config.toml
model = "encoder-decoder audio transcriber"
dataset = "short read English sentences (LibriTTS-R)"
train_examples = 26041
gain_aug_db = 6
n_mels = 64
hop_length = 160
input = "log_mel"
spec_augment = true
win_length = 512
tokenizer = "char"
vocab_size = 32
encoder_arch = "tc_resnet"
encoder_norm = "batchnorm"
encoder_activation = "relu"
encoder_depths = [2, 3, 3]
encoder_kernel_size = 7
encoder_stem = "single"
encoder_widths = [128, 128, 128]
fusion = "cross_attention"
label_smoothing = 0.1
decoder_width = 128
decoder_layers = 7
decoder_norm = "layernorm"
decoder_norm_position = "pre"
decoder_activation = "swiglu"
decoder_mlp_ratio = 4
decoder_head_dim = 48
decoder_fused_qkv = false
decoder_bias = "all"
decoder_qk_norm = true
decoder_parallel_block = false
decoder_inner_norm = false
decoder_positions = "rope"
decoder_cross_attention_every = 1
decoder_tie_embeddings = true
init = "kaiming_normal"
residual_init = "zero_last"
optimizer = "normuon"
muon_scale = "spectral"
learning_rate = 0.022
momentum = 0.95
nesterov = true
orthogonalizer = "newton_schulz_5"
adamw_lr_other_params = 0.00099
max_steps = 9400
batch_size = 64
epochs = 23.1
lr_schedule = "wsd_sqrt"
decay_fraction = 0.3
final_lr_fraction = 0.05
warmup_steps = 280
weight_decay = 0.02
adamw_weight_decay_other_params = 0.05
Rows from block 3 of the text decoder, named by matrix and row number. Rows with one number belong to one neuron. Each number is 128 + 32 x the weight over its row's rms, rounded and kept within 0 to 255. All counts start at 0. Numbers have three digits each. After the name is the row's rms in percent of the matrix's.
# gate: MLP gate (decoder.blocks.3.mlp.gate.weight, 512x128), inputs 0-63
# fc1: MLP up (decoder.blocks.3.mlp.fc1.weight, 512x128), inputs 0-63
# fc2: MLP down (decoder.blocks.3.mlp.fc2.weight, 128x512, transposed), outputs 0-63
gate.238 098:149129093139139099203061104151094144143117102118110170106166127069126193129140103191164161124118139150088121070119173133113117099097176117099144148121120113191109109109136153126150127115109128
gate.239 096:150076130178112151194100112114116136113082110139098124095088136103143134207124138122102130141129141107154167094144077114189106122108125115107214103124095148120183147119152132140124100082150125
gate.240 103:126137125146117112109114149168166154158119150149127090123134055163204115080114157128103124106140135081097178132148106135136148076098151183087164118138154162126143121134167083122096107116127111
gate.241 101:115146090115119173156092050102090127109122080084131115141139158161137017070161165111120157126153167103123159158114115082152137082135110115117140143118145105152141151182110096138117144153195073
gate.242 106:120100171102082139145129058119155097093127145130170097146113167120140097134138120133097188105158142106120089145109148178117108102076118120134138096093089137050109151132112121155070146115105141
gate.243 098:121143178171149120084076142158125133140128160183120136112117128125071184119120131108165129171206105095137127160141164097175098071090086182081144155057147161143161103164196133152167171103119135
gate.244 095:135161094119082159071169121070084187093147079120118160107127125102076098139152109135145146114150124088134128101173089131120133119123107126132128172135110136137121149155164119122101157149067117
gate.245 105:173116073150113121094134144118150121132105083130127102068187144139080126139103151119154156112115130115183148168132135086141176075164154125069162124097158172138197177108123187105097120180104131
gate.246 100:118088100146111134106161118119119105068175109097092121122109135103112090114160138148090124107179161120097103118128073080103147164078165130150141117078142195158158122108158110100094077142116108
gate.247 100:091114148159098174123111139190100098111079150085141167109122150129127137155102104096087141088168141186148156166129205110134098220095059085165074132118105095117086117133133109116161091108143095
gate.248 091:074114098185154141127056110155128084182106082090147153110179170166084098131098127174158076138065101123112163118168146156134103172105132130115113094127151162103111081099104079118097155133131112
gate.249 109:122074148131131099143118140093107117088110109139092169118154140092101126119050134084149128085166173108211156186173127112115146114103163095104142095078101086105179142112107137142080153157111097
gate.250 099:149155121090113150185076122116127147131106082109130151148144125117133123170113158073177129113135114144132202152125065040104107117132137075122173069147167161109155153135123177114165111159100132
gate.251 100:112154159095096143130092109159163067140130091093119103157105186070089189124105103124158117136214158113138173093113105166165185104120158153102138107104151135129090131077108135159145124171177136
gate.252 106:113129182153143178100144151090098122134103104086163120106225156114140127124152116094153119115135083124116111149138076129138138112089150083085119150116063119093095151136066113123095099167135068
gate.253 102:161173117127082093180095063136133091093137096099107102096123128101097063121075126112108171158082101107129061119161130163158074102140143140084123140112130107136126101129134176115166094088139157
gate.254 100:178124110094140132119093045116111072134119157141149138089105097170110149132054118148140103095114083076118124074149110140106126077145117114138150103143106210097133128170127071219144116096122161
gate.255 095:096160142137136114162165155120076093085116115177129113084164133066111115113137114200100136148208152097144126077154144132080051116084117102048109161145177087087103144145101096183124126169115125
gate.256 101:101113110104116104132132093105135127133123105090129111169106154099038088124096104069151090155104131155115107105136136097132137108084120178114116116055067157109096098099136102108133110152151127
gate.257 097:121156160107146104165179108130087134107108157115060150139086168096108113061084124110187054141126102162174084140195099148100150128117161104112148084107119128143106104133151102094111116150108068
gate.258 094:102218122168133112111136162198114113160179126090106107107123152137161169136130121096098127056155117127067133143160074121154089119108120162123176115142146166126132129169121135104119208182157120
gate.259 098:090118144109132119125118147137120056123111080161098115095145118160137092119162193141073106095096177139083106097110170128115159119072199106077157121112137183104095190103069141166099110095138131
gate.260 103:174127149083180096134144145107114176096138132126130083120134107135133141160181115116096121131159135118120153132176132129151136115097059139116195088115139120175125140110174130099108085117159109
gate.261 096:158145128137086063122138130155137123097079125130134107137157106049189110144103121191097114060128076104107151120129176126102105106184122148104160159114160109150151148116127187127098184122152138
gate.262 108:164152104046087155166114142136090115089153104147148167064135191116161105153145151153084088088112123127082121146126149073127065128139155121075119174152138077117179096141141111103108107176131104
gate.263 107:106129223109140088126091100176143121144129155121108145155063089153064160100109124128084170099144162124106091138167148139139151115090104161155068168121155041140153121157096092110081109150152129
gate.264 103:175153100072164122114142069105073108109110102121124104124128114102166161110094155104120115090173137100158118119137093130155072112124081147136155111100168141076184122095121124129110071107120159
gate.265 097:143151102108082147136080098141101121117078137124117093075109151087174146170066073090122101123121114166081205103084157116153102110151136138134155143080143120115098137067131093098170091061171089
gate.266 108:194129171086147111176130137111100161061120081173158131097162175091096137159162133103112113108088184134161188108123144114147145111131138175024121115098164105128094106179150101091130168089143137
gate.267 096:158127130119145113173176157148147115090137163056108083138111074071110085100133143089155092123114092069150147062112120136116104179163150125093154140130075101140109147092067141104088134192083122
gate.268 100:119059102135100119091111139094125138054149165138082123145140175121122148165153110154112127166111066139121148184120096128189076101164150045142105105119151180109167116117116083066109131109160081
gate.269 105:164104153134096107107095090152106119102144101108127151121148142132117159105060060081102157179139185096166136114143111172053152158114123138073137125074121120156118133144140097104152120131143107
gate.270 104:171151121131120127141070043132117153136167128121139131097094130138151156116108126096176164104178095100073210056130130112152072111098168139132168067157147124120152113148089139084133116112123144
gate.271 094:139159103118105104106122118155119072141092107143086164123095131092121111138169133124101138110120157185166170136153090193179092100119096094154101166103112122168137080112190127118119104065156130
gate.272 098:143102097116093059200131155182143067177164077099140137137081155116096058119124099100118046138127110099125140127080091147146119120151152147114150112093120094131141095091067119154052103195093082
gate.273 104:172095152107118096087103067160148129145117103111152146109152095130112134124085108225146113045102148148146118127112104096133090106184083117158152101139130163118142155072080121145095078183128140
gate.274 099:085107095128132093142149140157121113167127120134135203108146169146121119095102147088159111131081125127167124143148074149133090111105157188096153150108164101115120125108120109100108145144115155
gate.275 094:112148058156125153105102145158121183111092119124089102155106193140106183132159209117072091138087118128103160150163096193113147091075109123059108120108137149170171103163074007102133108151108147
gate.276 098:136198110107149074138108142175086136118093048049123078147115191134146131125146121106124123160072140166120185119130156069126097179150108123091173176080101126110132184134080125134106137118067190
gate.277 100:133141137103117083182128188151128119110155101082141108153095084112167111151135149163115150091166146153088120079053140127116113088121089167092119170091166099160139102108096102127163110103095142
gate.278 097:149137093115158212069101101063095143142114099140119126159144099105147120092116186098102159133130181132175210147164096094160128077103159155210109198143151137132139078134133116085119146152080141
gate.279 089:119148129096152137157097134152096177082159137092143100143121081126186145198155158175155115155167121092151130144126074156155075127123117156141122047134166127151106130071161091165104091153098107
gate.280 102:188149116116096122108133116156154102147184107149145166117110106128140104145116144179144136120141139103118166074086138133111145144102161135104125140128146174140200085091125121113090059089122097
gate.281 099:127119161127143176110139087122128116126077073152085104119113129159124107093156161101137158065120140190143071126132122157044155097130174147123114176120123104087101105122157133105087140130124156
gate.283 101:129154150172098134131054130131140145138104131138106105185093107184118140092093096139123170209100123184136109116109099108168083073113150108141120177108114084079151067128110099170129179184103152
gate.285 097:130142089103093160142148163085093129108109132151171102099099080103092184116053113116104156184125152104128162077066133113180112143105167122159129170117116153119137187116119127096085086104124198
gate.286 103:149129120100110137159089131189139167101148110029107110177029102108133120098087099169118137115101116080078169109141124104152101120081149137137113084195156098127152174101137116111117129155144112
gate.287 103:096119114076095090126165153100105124135091079115065128161119113156071124103098103134127148105173172155139089164150144130159112146127088149091121071148123096168099103152079098161078132137157133
gate.288 096:013085146128155089119119093140144151133120104119193103140185112159106146111171156107142043161152151078128181149146102111098095176158086147139127170128148080142126116087126113167104113127131162
gate.289 090:164135137149140121071110162173187149158156118087070105130117126117057149145089149082139088153076158093116147137132133120130139174124061113134105043088135131147152172076127099091120114116104105
gate.290 102:187140128129135117131121054182125141075155126159134130156216082174141164114151137132111116127160091103145189152136140068114123129087085139102130136118108098080110114109127148105128122174115130
gate.291 099:127134124190154123134081122165101164169128135151110119070124120075126135120142127106049107096080163057090093130191125158159117144156174230121101111081108142110146130101102078181100097139111129
gate.292 106:095137106109124135094119160137135125084128056104127190111136194157090078120137071092132164067107124128146116160186056114117102129132126112143145159124068119093146119109170129104167119136100110
gate.293 105:127130073129146149145107108206065113062107130160081136110098155086120164097079151082133091123142107073139176162113188139069063135178088165098087077112173133087152158182102120162106123114055176
gate.294 101:146175132129131180098157096128128126112142114071148128104102076151120142114039156144165122105105076127180181123162118148146086153127094138147147122123134136110141173162096098110072049137111168
gate.295 102:149125141126143188136121167135147168157128153113156124091124172117160124195103144134129153138091090122186172115156167103138140131138204092134138148143122147092124152072153137085125088169108078
gate.296 101:112152150132140158143150083110145112101109116163159203144185146106098060112136149113107114125106092155137142120081134056105121101120100104133073049087127070166134106103132072088105084188133125
gate.297 089:080127143082127107116084097127100202110155113178131180139133085084158173097145119104104140074164165144089113098186143157115128155065138085132156161111106090137125173102121130139102106127144199
gate.298 095:148112141172138130178125122186081157121107096087108127077103179152169169133143133119145163159109140136171147068142100131104106098089108165177132127172132093135086153149147107121114106161157126
gate.299 104:098153164158147147181126114117119069116111082106148131159083154132120078181112106130154136188137148102121110121113153117070112136108159184117118067111192075109121132151118035137138193141167129
gate.300 097:101134106173118175164085084119050108082096137165139130173131133118173132118102127130166140129129149122078071129129109162182118123124160116104118133063139116170085135107153117147142000138114192
gate.301 103:105145067127172163158109105158104123088116152085113135153121193142123140106098154147138133102220120144138093089090066117081148113088104194137154106069139115138067120211117139140142179136179146
fc1.238 106:100153125084095129121180162136096131117083117126124104152146098074123053141136126128121087083094156177115126175077168140134172193189101127139073161140117162104157126149165114072126114131174124
fc1.239 102:148107160158183096081134128117067122130154164102144137126084144121107112118165153109126116123136100089187067157147153090136158137182056092095086148126141120188083206121135145107125104143126083
fc1.240 095:062158157112079172104105120050117137108128110071162162152082156100165133105165126135113091077109129154148142088148176079100164072131069140144076114131036118148117161084084120134096141149106107
fc1.241 097:119130094111102125135123128129125130160096184187108158127091077100082102088092053165167161161156143131122093133116164153133137073108120128153111127132170158120108175105112057110096135183166135
fc1.242 108:161040130132100153146118147108143142105152132164120108090130134082074159113174081110078148111097102130111119082166117215167110115153119042144150090172139143108112126175148158124082111056160176
fc1.243 100:187126138117173128163115063083108126099111143141127075128061203136085169182140122130128087112116130143155150089154098135142064104106150122132138148126122166077179126145089127145165161124129125
fc1.244 091:122127180153138111074156121142091130099045112118102174104174171127108114084118110127118150136120097179136163156096196113156150135148184184119108100117119099095115078117128142157140091146136133
fc1.245 109:088089154205142104116103201115124166058129102090124145170076138122136115122183148096139167155184138083129094125128133147138127123112106106144157084150080134123070083109177072118128089144126084
fc1.246 104:141191081112159164063121172081117140082126119080179163126149119108114141110104098164155166075126146137096116173106153164076141094104099138139172107151181087134088125209153115098150103122114128
fc1.247 104:117127135168109076110118150051131176098114143126164111116101125114149141102179145118126147180122092133059087113098148155125052098055090138093073129139105131196081095100136114176090161161149126
fc1.248 098:183121093101109137136130120137143131095129144160104129118059071088185104166144142073064141108161140115149138111129142112130147150197156061102136107142054063138111182130116097161146161111131163
fc1.249 106:139169169108111165173132139183163163117111143134086128112089097107132107118102135161111159135144152134062145096083154105109142149117086153164164117076100127175088141167057155095120052133129108
fc1.250 092:091102139179154048137194085109149145106080167125207138129105161113156108093166129130134126104074111106107104099071103110147125125120119140094170119145165096120177156188182091112078124142186122
fc1.251 103:068124106110122147111197096126175147127129123080146181129131164155134178101190140035195097097083095161186145143144158131135100143112149095133156089142074152136143165170085178128172153130139092
fc1.252 114:160134163196122142128171144107114109082070142135088083147092093150128107073079076190150124083195154102156169137151138081203169111167144088124092130122099069075157113184091126096129196088150127
fc1.253 104:166178158157160169132104126156064176153148178142137082094091128119114157159135149121121100129162113150176114057133125139154118144127123143147044141140144097163119113145127138073110044093136190
fc1.254 101:144128153130096142140165125150057163164128130073087123145094160080170117098147128140144099157162107140112163171131123155175064174118124153148067073123135097123096126123174139125162066083106174
fc1.255 100:127125164131131190065090156122147107159124147092123102167200123101108130106145171154127070116108160171102099141116153141059119136121157133156089128143191067100118117169117135125133109083144103
fc1.256 099:120157188164144052129164055134113111118127117080151103104126126133142152149108155134152155166094118118148087146157105092107119140145170098124100125154127172064107117094100119107141099144120122
fc1.257 097:120133158128107118123164139079085125141119163124063122127115171112123114132093135086122141173157112113138076091162144127131117105126153057085127154178099147151177155097180120106164121145179105
fc1.258 099:109115082167113147136124052073129127105067122163133127146128092116084122161146136129131121150141066172148112098076087101106107149111122124148115119105148082145135087092116091131095122075099178
fc1.259 093:085116140135206076047170157152091097215133126114086130099139091163143117099105166105120145121142165152095145142121123128079154090155148127118127104122108109104098177129094133053059164094112160
fc1.260 101:130109109124118116175103183147102131075141121105151173148145135103115146138139094113090086076119157150123119111125189113119087113097146182155186102176165117161115149180123131124121128111106074
fc1.261 104:096086113129099138040092189151161115136147111169095163165144127153120124140171075121125156141079131132150131202148115191101109091154096147082138120084145045094117085101153126128144080128151171
fc1.262 106:086145104102130095159149091121164167115124109175047111141134150117156107131127108148152118087088150150152081129166160141128098173097140092113085078175149147113144100085175146176165117160144110
fc1.263 102:101135103112085081162136103119160132120120123157085143120133073128171138115176120120080076110147058124104141157161184106102113081127137132136170162146182143189165154150143135090120144166129171
fc1.264 102:097119069136098153104124114096107188127113138058152188162132077142131144105150141099120140157141153128077112124119148151166102175141082172112082113112141109132133102105148105111145123105121122
fc1.265 093:121116134157130123141180102148190115127100103143217054122136145160154127087138116135122175103070121193158123139119132119110127098107187187128093148169175078117158161146138129087029121101128146
fc1.266 102:162160144110172065143082174135199134145154122092087037125142132090106123106121142095143161137167090132181176144167145122211140123138148124155132088098130131132145111147060084141127150080128097
fc1.267 101:101103141100156147137109144119119184196088138091138130130162152122130120064129104122100120167130149111108156182176201143155106211100102148115119086132136140127090122138110134177157094121172203
fc1.268 106:184112174133124139114134104124148131188133096091107115097121143105129133191167136107146078155105065138170129167111097120165194122121104150108182147166082148133149164134114177101117173139151173
fc1.269 103:139095088177118159144105153151110141080149178071132048152191112133142086103129149098170145069146083100109161139170117129072117104082118181118140145128116121078141161158137137091129165163136161
fc1.270 109:090113133113104108153100097095058119152171157094171086116055060151064136123134098100105133087140108162161095120128172095103107128123148105149086052186159167122164161159139092134178132092162153
fc1.271 095:211069193106101170115151102115123070148130142176150111160105125096122126169095093127127125191132128105142138171042118128148121094136099128118143125131101133122127117083134232118119141076152143
fc1.272 105:109098083172078145146070118131140091161151131147129141202092159065109095154133099128148151050107054122159100117084156157154148092176080146116068100087135106125161143117197170102154116147115129
fc1.273 109:164145120152147110092096197124099149130217097094112185059125138066083151139094184140140151148180124117143116162173116089199120086145152178091156138137181128083141142174147111080138130142146135
fc1.274 096:109162095122091071149167134092050124186144086087137111148074092123148086128200148084123141084130111141096124157152159164125124117150098098138129139149120131105131137128153128136128081213113154
fc1.275 086:098136076089130149108080132125125116115061139099137126175119123147141126091103144113147173141126092109090070114167125151129162141136089172167167199095140120144212094190100093125123136092113103
fc1.276 100:147093095135147117085164098108128103123174031103127087127116107183115080154200132143135129156127088107195169172181105102138131120189081163153123098120135085111127143147134118134163105099106133
fc1.277 097:163153181153175086104193113143129146126091122164149122095118117114123105179132148163082202153086085181146094154119161115107125079162082129114118179107159103176146144159135125103173076057168154
fc1.278 103:121139162139114130111135129084144111173092127119109105204172178099120105117123075160141114168136133116097153158063128122158182094107093114142126141133111042097223117134129122171138087148110125
fc1.279 095:100111154111079065113103155120120100106155100077161110131086139105127192104088123072147123104095101132097111145147087103181120135174151136092096179065147163170111090104105097104144158085109078
fc1.280 103:159128068119141157169139177167118113133128126155096166079111137102118108150139123156101172125132173088109099064069155141171070210124154118128128153107142138156216119133159163130078073087083128
fc1.281 094:101118159115142150126147172154103112134117163152160170120156160150103162130098174121119114134135088089120131143185086135099126154128073091105142122135077101130157115125064070161161121173173057
fc1.283 109:133146167131092110117112093139146150157124126127158121106082079101157145078109092128072137188121161169149080049149132128161129111113099137131144102132144181136129141097133122188161064122082113
fc1.285 097:150127112101155151145164130075171117124157052103144073100115128155086151087126066115033164123125121091105109132169158129157110102115143147104111163171139116122080174087133160110166079114109142
fc1.286 104:077148165059149157110110112163108100136168073141173152163171125128178129142165136099136133100087137146125135127125138125110137127093159163166124112049151132145066169149166126143122125166141093
fc1.287 092:141166133142150104130181098150142081090114084133101096162142104110108137083140087109145148163111143096094167154137173186154109136103133142144091045144085119104134113107111096176108145111107090
fc1.288 098:146194148113120077106146151130114087109135113095103170115154172111138136105181116103074175077069144188142122192133115135119104147134145147141091135118068075056134125132104122195097166074144131
fc1.289 101:057172148159160127109126120123133124101129138217103099137140121067161062134121179113173116133183088089143158165163117144138139100166116117106113103196162171153164051102078186145114100103136099
fc1.290 104:150100146144133118188126115153081125146197109115090118118103142176120104052154118079116114120119124131114118046153138092104132096103120172142126184135141114067131091153154168118156106115126157
fc1.291 098:126145125111098050135130131100104105133095122104186153165149122146071108121137151134065104193127060160159150142158158111084092078107128146165094115127146153145082134131079121087042166139187132
fc1.292 104:101083066149097110107094148111097101128131060151167102124112073123127159122171115102184180085172108168054099107152150135145141185146147091125149106119181106116066129103129123168116103116121157
fc1.293 108:108123119148148099116094131205123113114141137125090105134128157192117079107147159070126136133106142071158149125180080114150136124132123120111155192118150191078152165169136127134150145086126071
fc1.294 099:137168076120127117127103086094136122170120097151140082132093130161074100171141118138178109094120147167206123121110074185144082118074098095087135126116142104089049135139122158163125066085108150
fc1.295 095:148088195065154124138128115142140099142165186126118051075113169198174171112121118139086112143127120160186158144154155153166090079144187182119118095176171133088103109112170121111135115117184088
fc1.296 095:144174104132188149147118097140112141190191187107114083107109134129087151185095104165105099142180111104106191190165112094115127157134151148139062156077132150140136118136082155161094104144144128
fc1.297 094:125130114107091110113105103194163187132133134111132133145162066104066130100163154114173098091113211100118135115133200187123092144167086142114166142112168141153143135183152065100081137121130135
fc1.298 100:156113044169176121133126110097206107139123119147107144135118161169117147170187087156150133107102163103066100175161157094120122130136164104166123156099154091147111149164116111104140177103142164
fc1.299 094:112115128158158100164097126108139118115147130135141121133156086104146109109153152058136203142135105174173150145118118104111091094144145067077161219140140117077130154161215136126199077164097121
fc1.300 102:128136105105189217090160154143132126110128155146104151062088160084125131167188105186172191140158108144129178141118075123100135048091122093159124162130068118142139105139133102110165077124103092
fc1.301 100:191173102086183091127156074184139142147146142131103120091045150111092115196197110122162148141121200135124166132094084158142137153120131079123118107150083158133093132166106151129118129063165140
fc2.238 095:124112116117120187143136123102165126153148140100162090119114077128153132116187164171139106059130121092110123096137137090146125189124099100126083191110109157108133128117167130083113092101117165
fc2.239 099:138158090142110138118113123103132123064102153180089114109136091117150132173162140114090142111119115143084168115073117120181121168077040103157142189118136144133187122116122117105091126126172143
fc2.240 111:111175120184114093133110139093077179109074144149083120100143136163136114113131092189146046132170116107116194101136133113154145136173162149117133128073145111136127090124096176132103141095127070
fc2.241 079:068114082103146133130102155104074105132128075138180133100144222173143106141107138143168130088172095141079091101116149116108157141137102119111131186087135135118166152133143098129085127162098089
fc2.242 105:158058180127174146122088089129166114126197132130139080109106148119160141163126099130125101093136119107141147108175087155097131112144154131134166094044184129149080054117109196106143094058104084
fc2.243 094:136088177149136081110097097134129092121120139121110057142122108030187112099135084110123156136078152170116131113172145103092166119111181089137081161157148140102150196139138133111178093101168129
fc2.244 088:096158130137122158104118119053138124238110142070163081104110078114203119077138090158098109100111137142139125132163156104155162123117161140114179128087164087132120111178122128135094178171083157
fc2.245 093:132126157142133119062193121071089115159185143104118134029124126122107162102091188172114125208112137151094138122130123117162178117146165097152162136097149157079110121174093095151110142170095135
fc2.246 107:168129102091148137162122095105131069123144147091114116120138114121182069198143175172127161137106089165133115089168112083061069166131119098123150112149108195133097154101149119144092106141129137
fc2.247 111:140111086074105142115090148151171177163103079052062124154138177153135139141182092083114117201167122154167164129087174077081134115109141167148092127129141163123142073149102107132098173168094089
fc2.248 120:148137111138149134124153163168180178099142118084166148143136141050096057061065122088100147132136111140097091097169169122151160169068073138199066119121136097116120169171095111114172120119128180
fc2.249 097:144124159109170156114093073142123055135165172151142140152113110123166133135138116060065081115133126122132144167183043161101145171090161096104170141129135156103092174105187201138117109094160197
fc2.250 093:077175124053077138098211116145104105145156124086148137145125178143146104173150156144133192150159174070101107145109098107123107133122101141111120139097108104137059116151066188087083101118079166
fc2.251 113:157118135119103165141109209205097117157160160145131123131130109134120149121054186109119157103094143120083079059124129127132123106127114107140095113099098112108180125154187096043095063168109148
fc2.252 114:076138159196099071109082128119148189165073162146156104154127119100136078102147147115113056206143155169126066155074096084093096130079086124091150149142167125111174112159078128116162220158132133
fc2.253 091:162114153128173104137150167155119120116122166129140137168140050120124105141098174174143172128107104088085151186130113144110144101089107120073163176144181160134149109151154093147135166115155089
fc2.254 100:183129132110124140103112103131150137116139139169145071124123090107093143114091125110183159164116129154115165197112143100133132108117077086098113174139180104179141157153128159090058148130069077
fc2.255 078:146161109027186101160170165138161138115121105152115123125131141102131083092164182115158149108151132063129107168102097133152157195085124190120131158134101138132088142110144098122116076127104085
fc2.256 108:123163095113107149179122133097100147144123093138129056140192177096101164179139112091115136149070188043151115099144149063125106122127156141112091165139156128120074093121191189113075108094168145
fc2.257 085:133116167104137203124157088110194090106134161202149166115131145160141200117114098141088127163087117125151125095102154077110063095137122135070147110163123169178147122074131136130104098158144111
fc2.258 092:175157107088093065157136108155121125120111132088185080154101109108123127126134094081169119121099188149157149114176145112100115105119110067178160098189175147177135144109123127105107177116061144
fc2.259 107:140125117202112124130143130108096109118091149134111189165096155139133134155163093170138072152096118049163090137125128096119099064136092150074120116130155100117053112126116115121181140134184133
fc2.260 096:118180099166071094120148129102109118101168114151079105161105061154174173179096178117201138115094103097112105158039083141131172073130099144157112119062134099148090173134121144114118137155129110
fc2.261 099:108118125123103139109083178178130062117153182029143159149078182162132146169140149160117130111196088110153116137134107127153093085199105090132097138098097122140114063134103166157134155126155160
fc2.262 115:127063142152141108103098171144071114120164109175110142109165137134112148160142135113143138127115126085119124167121145129138080126118109137138127092169073203140069133126157084130132129087132184
fc2.263 096:155090097129171134106140106220140173090100117133126127130102154102117081108118109147137019138169160098148162123050151117110093117127153136138173146149110150150125118110175138160138142082109133
fc2.264 099:132157144125116103131132162190100095090106128113149099156176125135095112159129175137168172061148122167165118111136134099122070044034115144132152101100209147159087143082097089187122170076080124
fc2.265 097:164098107086119135111149160149161109149108132134131173104108132146087126142167112171125088203131110167116164182101143146072122124187160115157058115083093154071118144142168147110105161173139171
fc2.266 100:097061180155126125157142160113139104118145179125168103152171101125155087134070097088194113150160113082122139103135129163098098069093088125131119109144145170151153157082176163138095146122162165
fc2.267 109:137109119133173125146069058075108128125066105122190160138116139180143117182104129089143143117193183146166077157137131118132089150126144110184134129148135112115141098091121083143138092116123104
fc2.268 097:109108098100058180152182154099113119126126167154132134159151152112164123174158148192154127058140164154100114091131132163161125047181103126100105122129146108101130164124135119148111102097098112
fc2.269 096:096158141151133132171144120161150115145140124153174119133118097134107064186149174131101120146166120147156166185169173128130170125113143109108087122136148141129153161073177170151102163137105165
fc2.270 106:197171140133167119160147111138117072142144187106074132151074148129046140048163165115122113109110176129118132085141143155177152191091125150156120129131098082105136167176126149158114125141096085
fc2.271 092:152119095080107121121073076138112165158120131088126107193109124160154186134170222170115113113083127095123185128127131127097113068118138165193138111119177140101105118117147153130136113101145065
fc2.272 142:177132119075147136073125069146101084113143119080134157138157154115128162046161106153123109171144144103172118081130107132132201151108096178160144096082182105155136107140059110150166183168133143
fc2.273 100:130160110119132060154171126118101113163073095153117059132124143176199156124187124115161145125076092062123094096140089135128121178125078146105136130123068136100148182135158147086092120121142125
fc2.274 092:134197108138191158119134108146086133099138125126113142133120162151157135128104081135102095145066119084091132131102037093149146119163104137170176139151110164093111133178089123103132118155232053
fc2.275 109:136123135120096185130129096117158051128122100142117168112070096110178072145094143137140133133149104111146099162117192085148096088157170168109164190120095093160118103153133133090111200129122056
fc2.276 097:114070098181142162088123130117160100081113088143186109082130137108143142122118130159095135088213118120208090161129110091130135122167104100136126172105140138104080127119132129127148124072145092
fc2.277 090:109119131183145114153125106124166151143148093152132113095105130074156093114100119112200180115097102028129196118124129153119130086145188139144153166076095131149125135129125114069115107106090165
fc2.278 106:102161134092127110122234147123138094181090152103088155181128172070148114168182078136134073194087086156163165139136107141099153056099117195124115150129129156114117118194136112143130160161113121
fc2.279 109:131141121129099142179158127124124170108084137153100139094126147121106090148090159160137164108164082146114124160111118113118098131084050132171122153120109110154129160152137123097085082117118088
fc2.280 111:123101058164129147177186161128162058089156172089142110173165152084107138159161137106130126162101119131159119170135107116112148144124088087134119140142081139095104152060120073131131108121124150
fc2.281 075:128095118072117160145157119099095109126140150116080117147116133145128070146136043090125146125108069170111218176122138158163099116113114160144126135112083164063132207195096118140100112109091167
fc2.283 093:147151142137146083168153073176162161203124148114134135079117134179149098150115152149115106097169151151066171119125151157139146126191106179114176121076144189105121052125147124083121136126185150
fc2.285 114:153101096164124154120066080106143131092097139103128071129113112161123127164141130143133070130111133181113107109055154077102100067146106135154133129156134152093140119169105117124170129169145116
fc2.286 107:157118088098149051115143140087085106146143156135077162123155066142073171136116155128109142179117160145135059128130072141162153109165091089151141131102121127150097140135124155099119093122134089
fc2.287 098:120150099121099069154103188101136100100093139068153141052105178158145134139181158163133072110147138150088097106122145119116112076135097130127153141091152088122154119146066133139113093165137104
fc2.288 085:146119099151081138142126119125139136108086155096164172164099169139185140088171121154119142155139038130089169138136146066115161064105145080202172159154102155091117182124133159156128106089170167
fc2.289 115:120131117158185166125096088115160100124083107130181122158195149139132075103124139082100133171113163103112166052160076199124177123111139053087150122139091077193143086101139114135152114092122185
fc2.290 096:144133066149108067140188126158159173122130088158124151131124114160063067164152115180147126160094151142138102125142153145192153139103069173118153126184122102091090092149067141164119096068121183
fc2.291 086:087111135147077075147145063120124080142165145156113150138081122142174125152125129124138190180205142177108202128127123112100140080184130142128167060132114135156122165122043155122193125119061065
fc2.292 100:112115122176160148193142168089110163150133180126097113156141172059158095192134156116166162103116132213133114115134157063081148119137148072130152162191152145131166123066138038079121134088069135
fc2.293 110:120113142149089068123130182093173169130102106118141133157100145169132090170061178139108146087113087108138085183165117086184156120144158129138102171169149131103098098115146180086118131115174051
fc2.294 124:099114122082108141108091182150152209144121100129182099129110132033141107148081112085173108084167174141128095178133138119161224100127103120142102155138114084156135138073169148105133114099127100
fc2.295 101:148096115155085083121168146134089116130167114130176159081141138208143155101133139126152163125147128134145127048141114171090089153152133132143110139104117107157062136149091156199110095112102175
fc2.296 100:115107132131066156062116171136114121183127111103204108120112166140144185154124159058146127117155134168123097119110064163169163151107123123099085137057143147133062175155132167120164109144125180
fc2.297 083:131154087195129157176101070128156070071124148152116145129156082146104096138205128100167093112121111125168119124175088130153187120112151140161131153064150136155094124153146120154148130146093171
fc2.298 105:124153123096133082183102067091135180130155094150118139120128194157147128152180114186070106105136130143118102059139127080078152117179142204130167134121100096083088111157120082144128064126090107
fc2.299 114:152135149070151182130132118187159116144122123101145158225124102104090174118075128110138086164130115105145149154107172158143165114111073142207147112128126115104102129142085130164099135133167212
fc2.300 098:156142166110136109182128144122170155093185120155107120145158146046193117127115098150078097047114075176150122152169142125078139112084149075138121079121075170112169076121180136130111094130157109
fc2.301 095:092132143124110123120074136081141144130109148109147129164134105150186101110129140149132096208090060092093128150135156114172142103090161096132095122079149089094092115105159098085147092100129109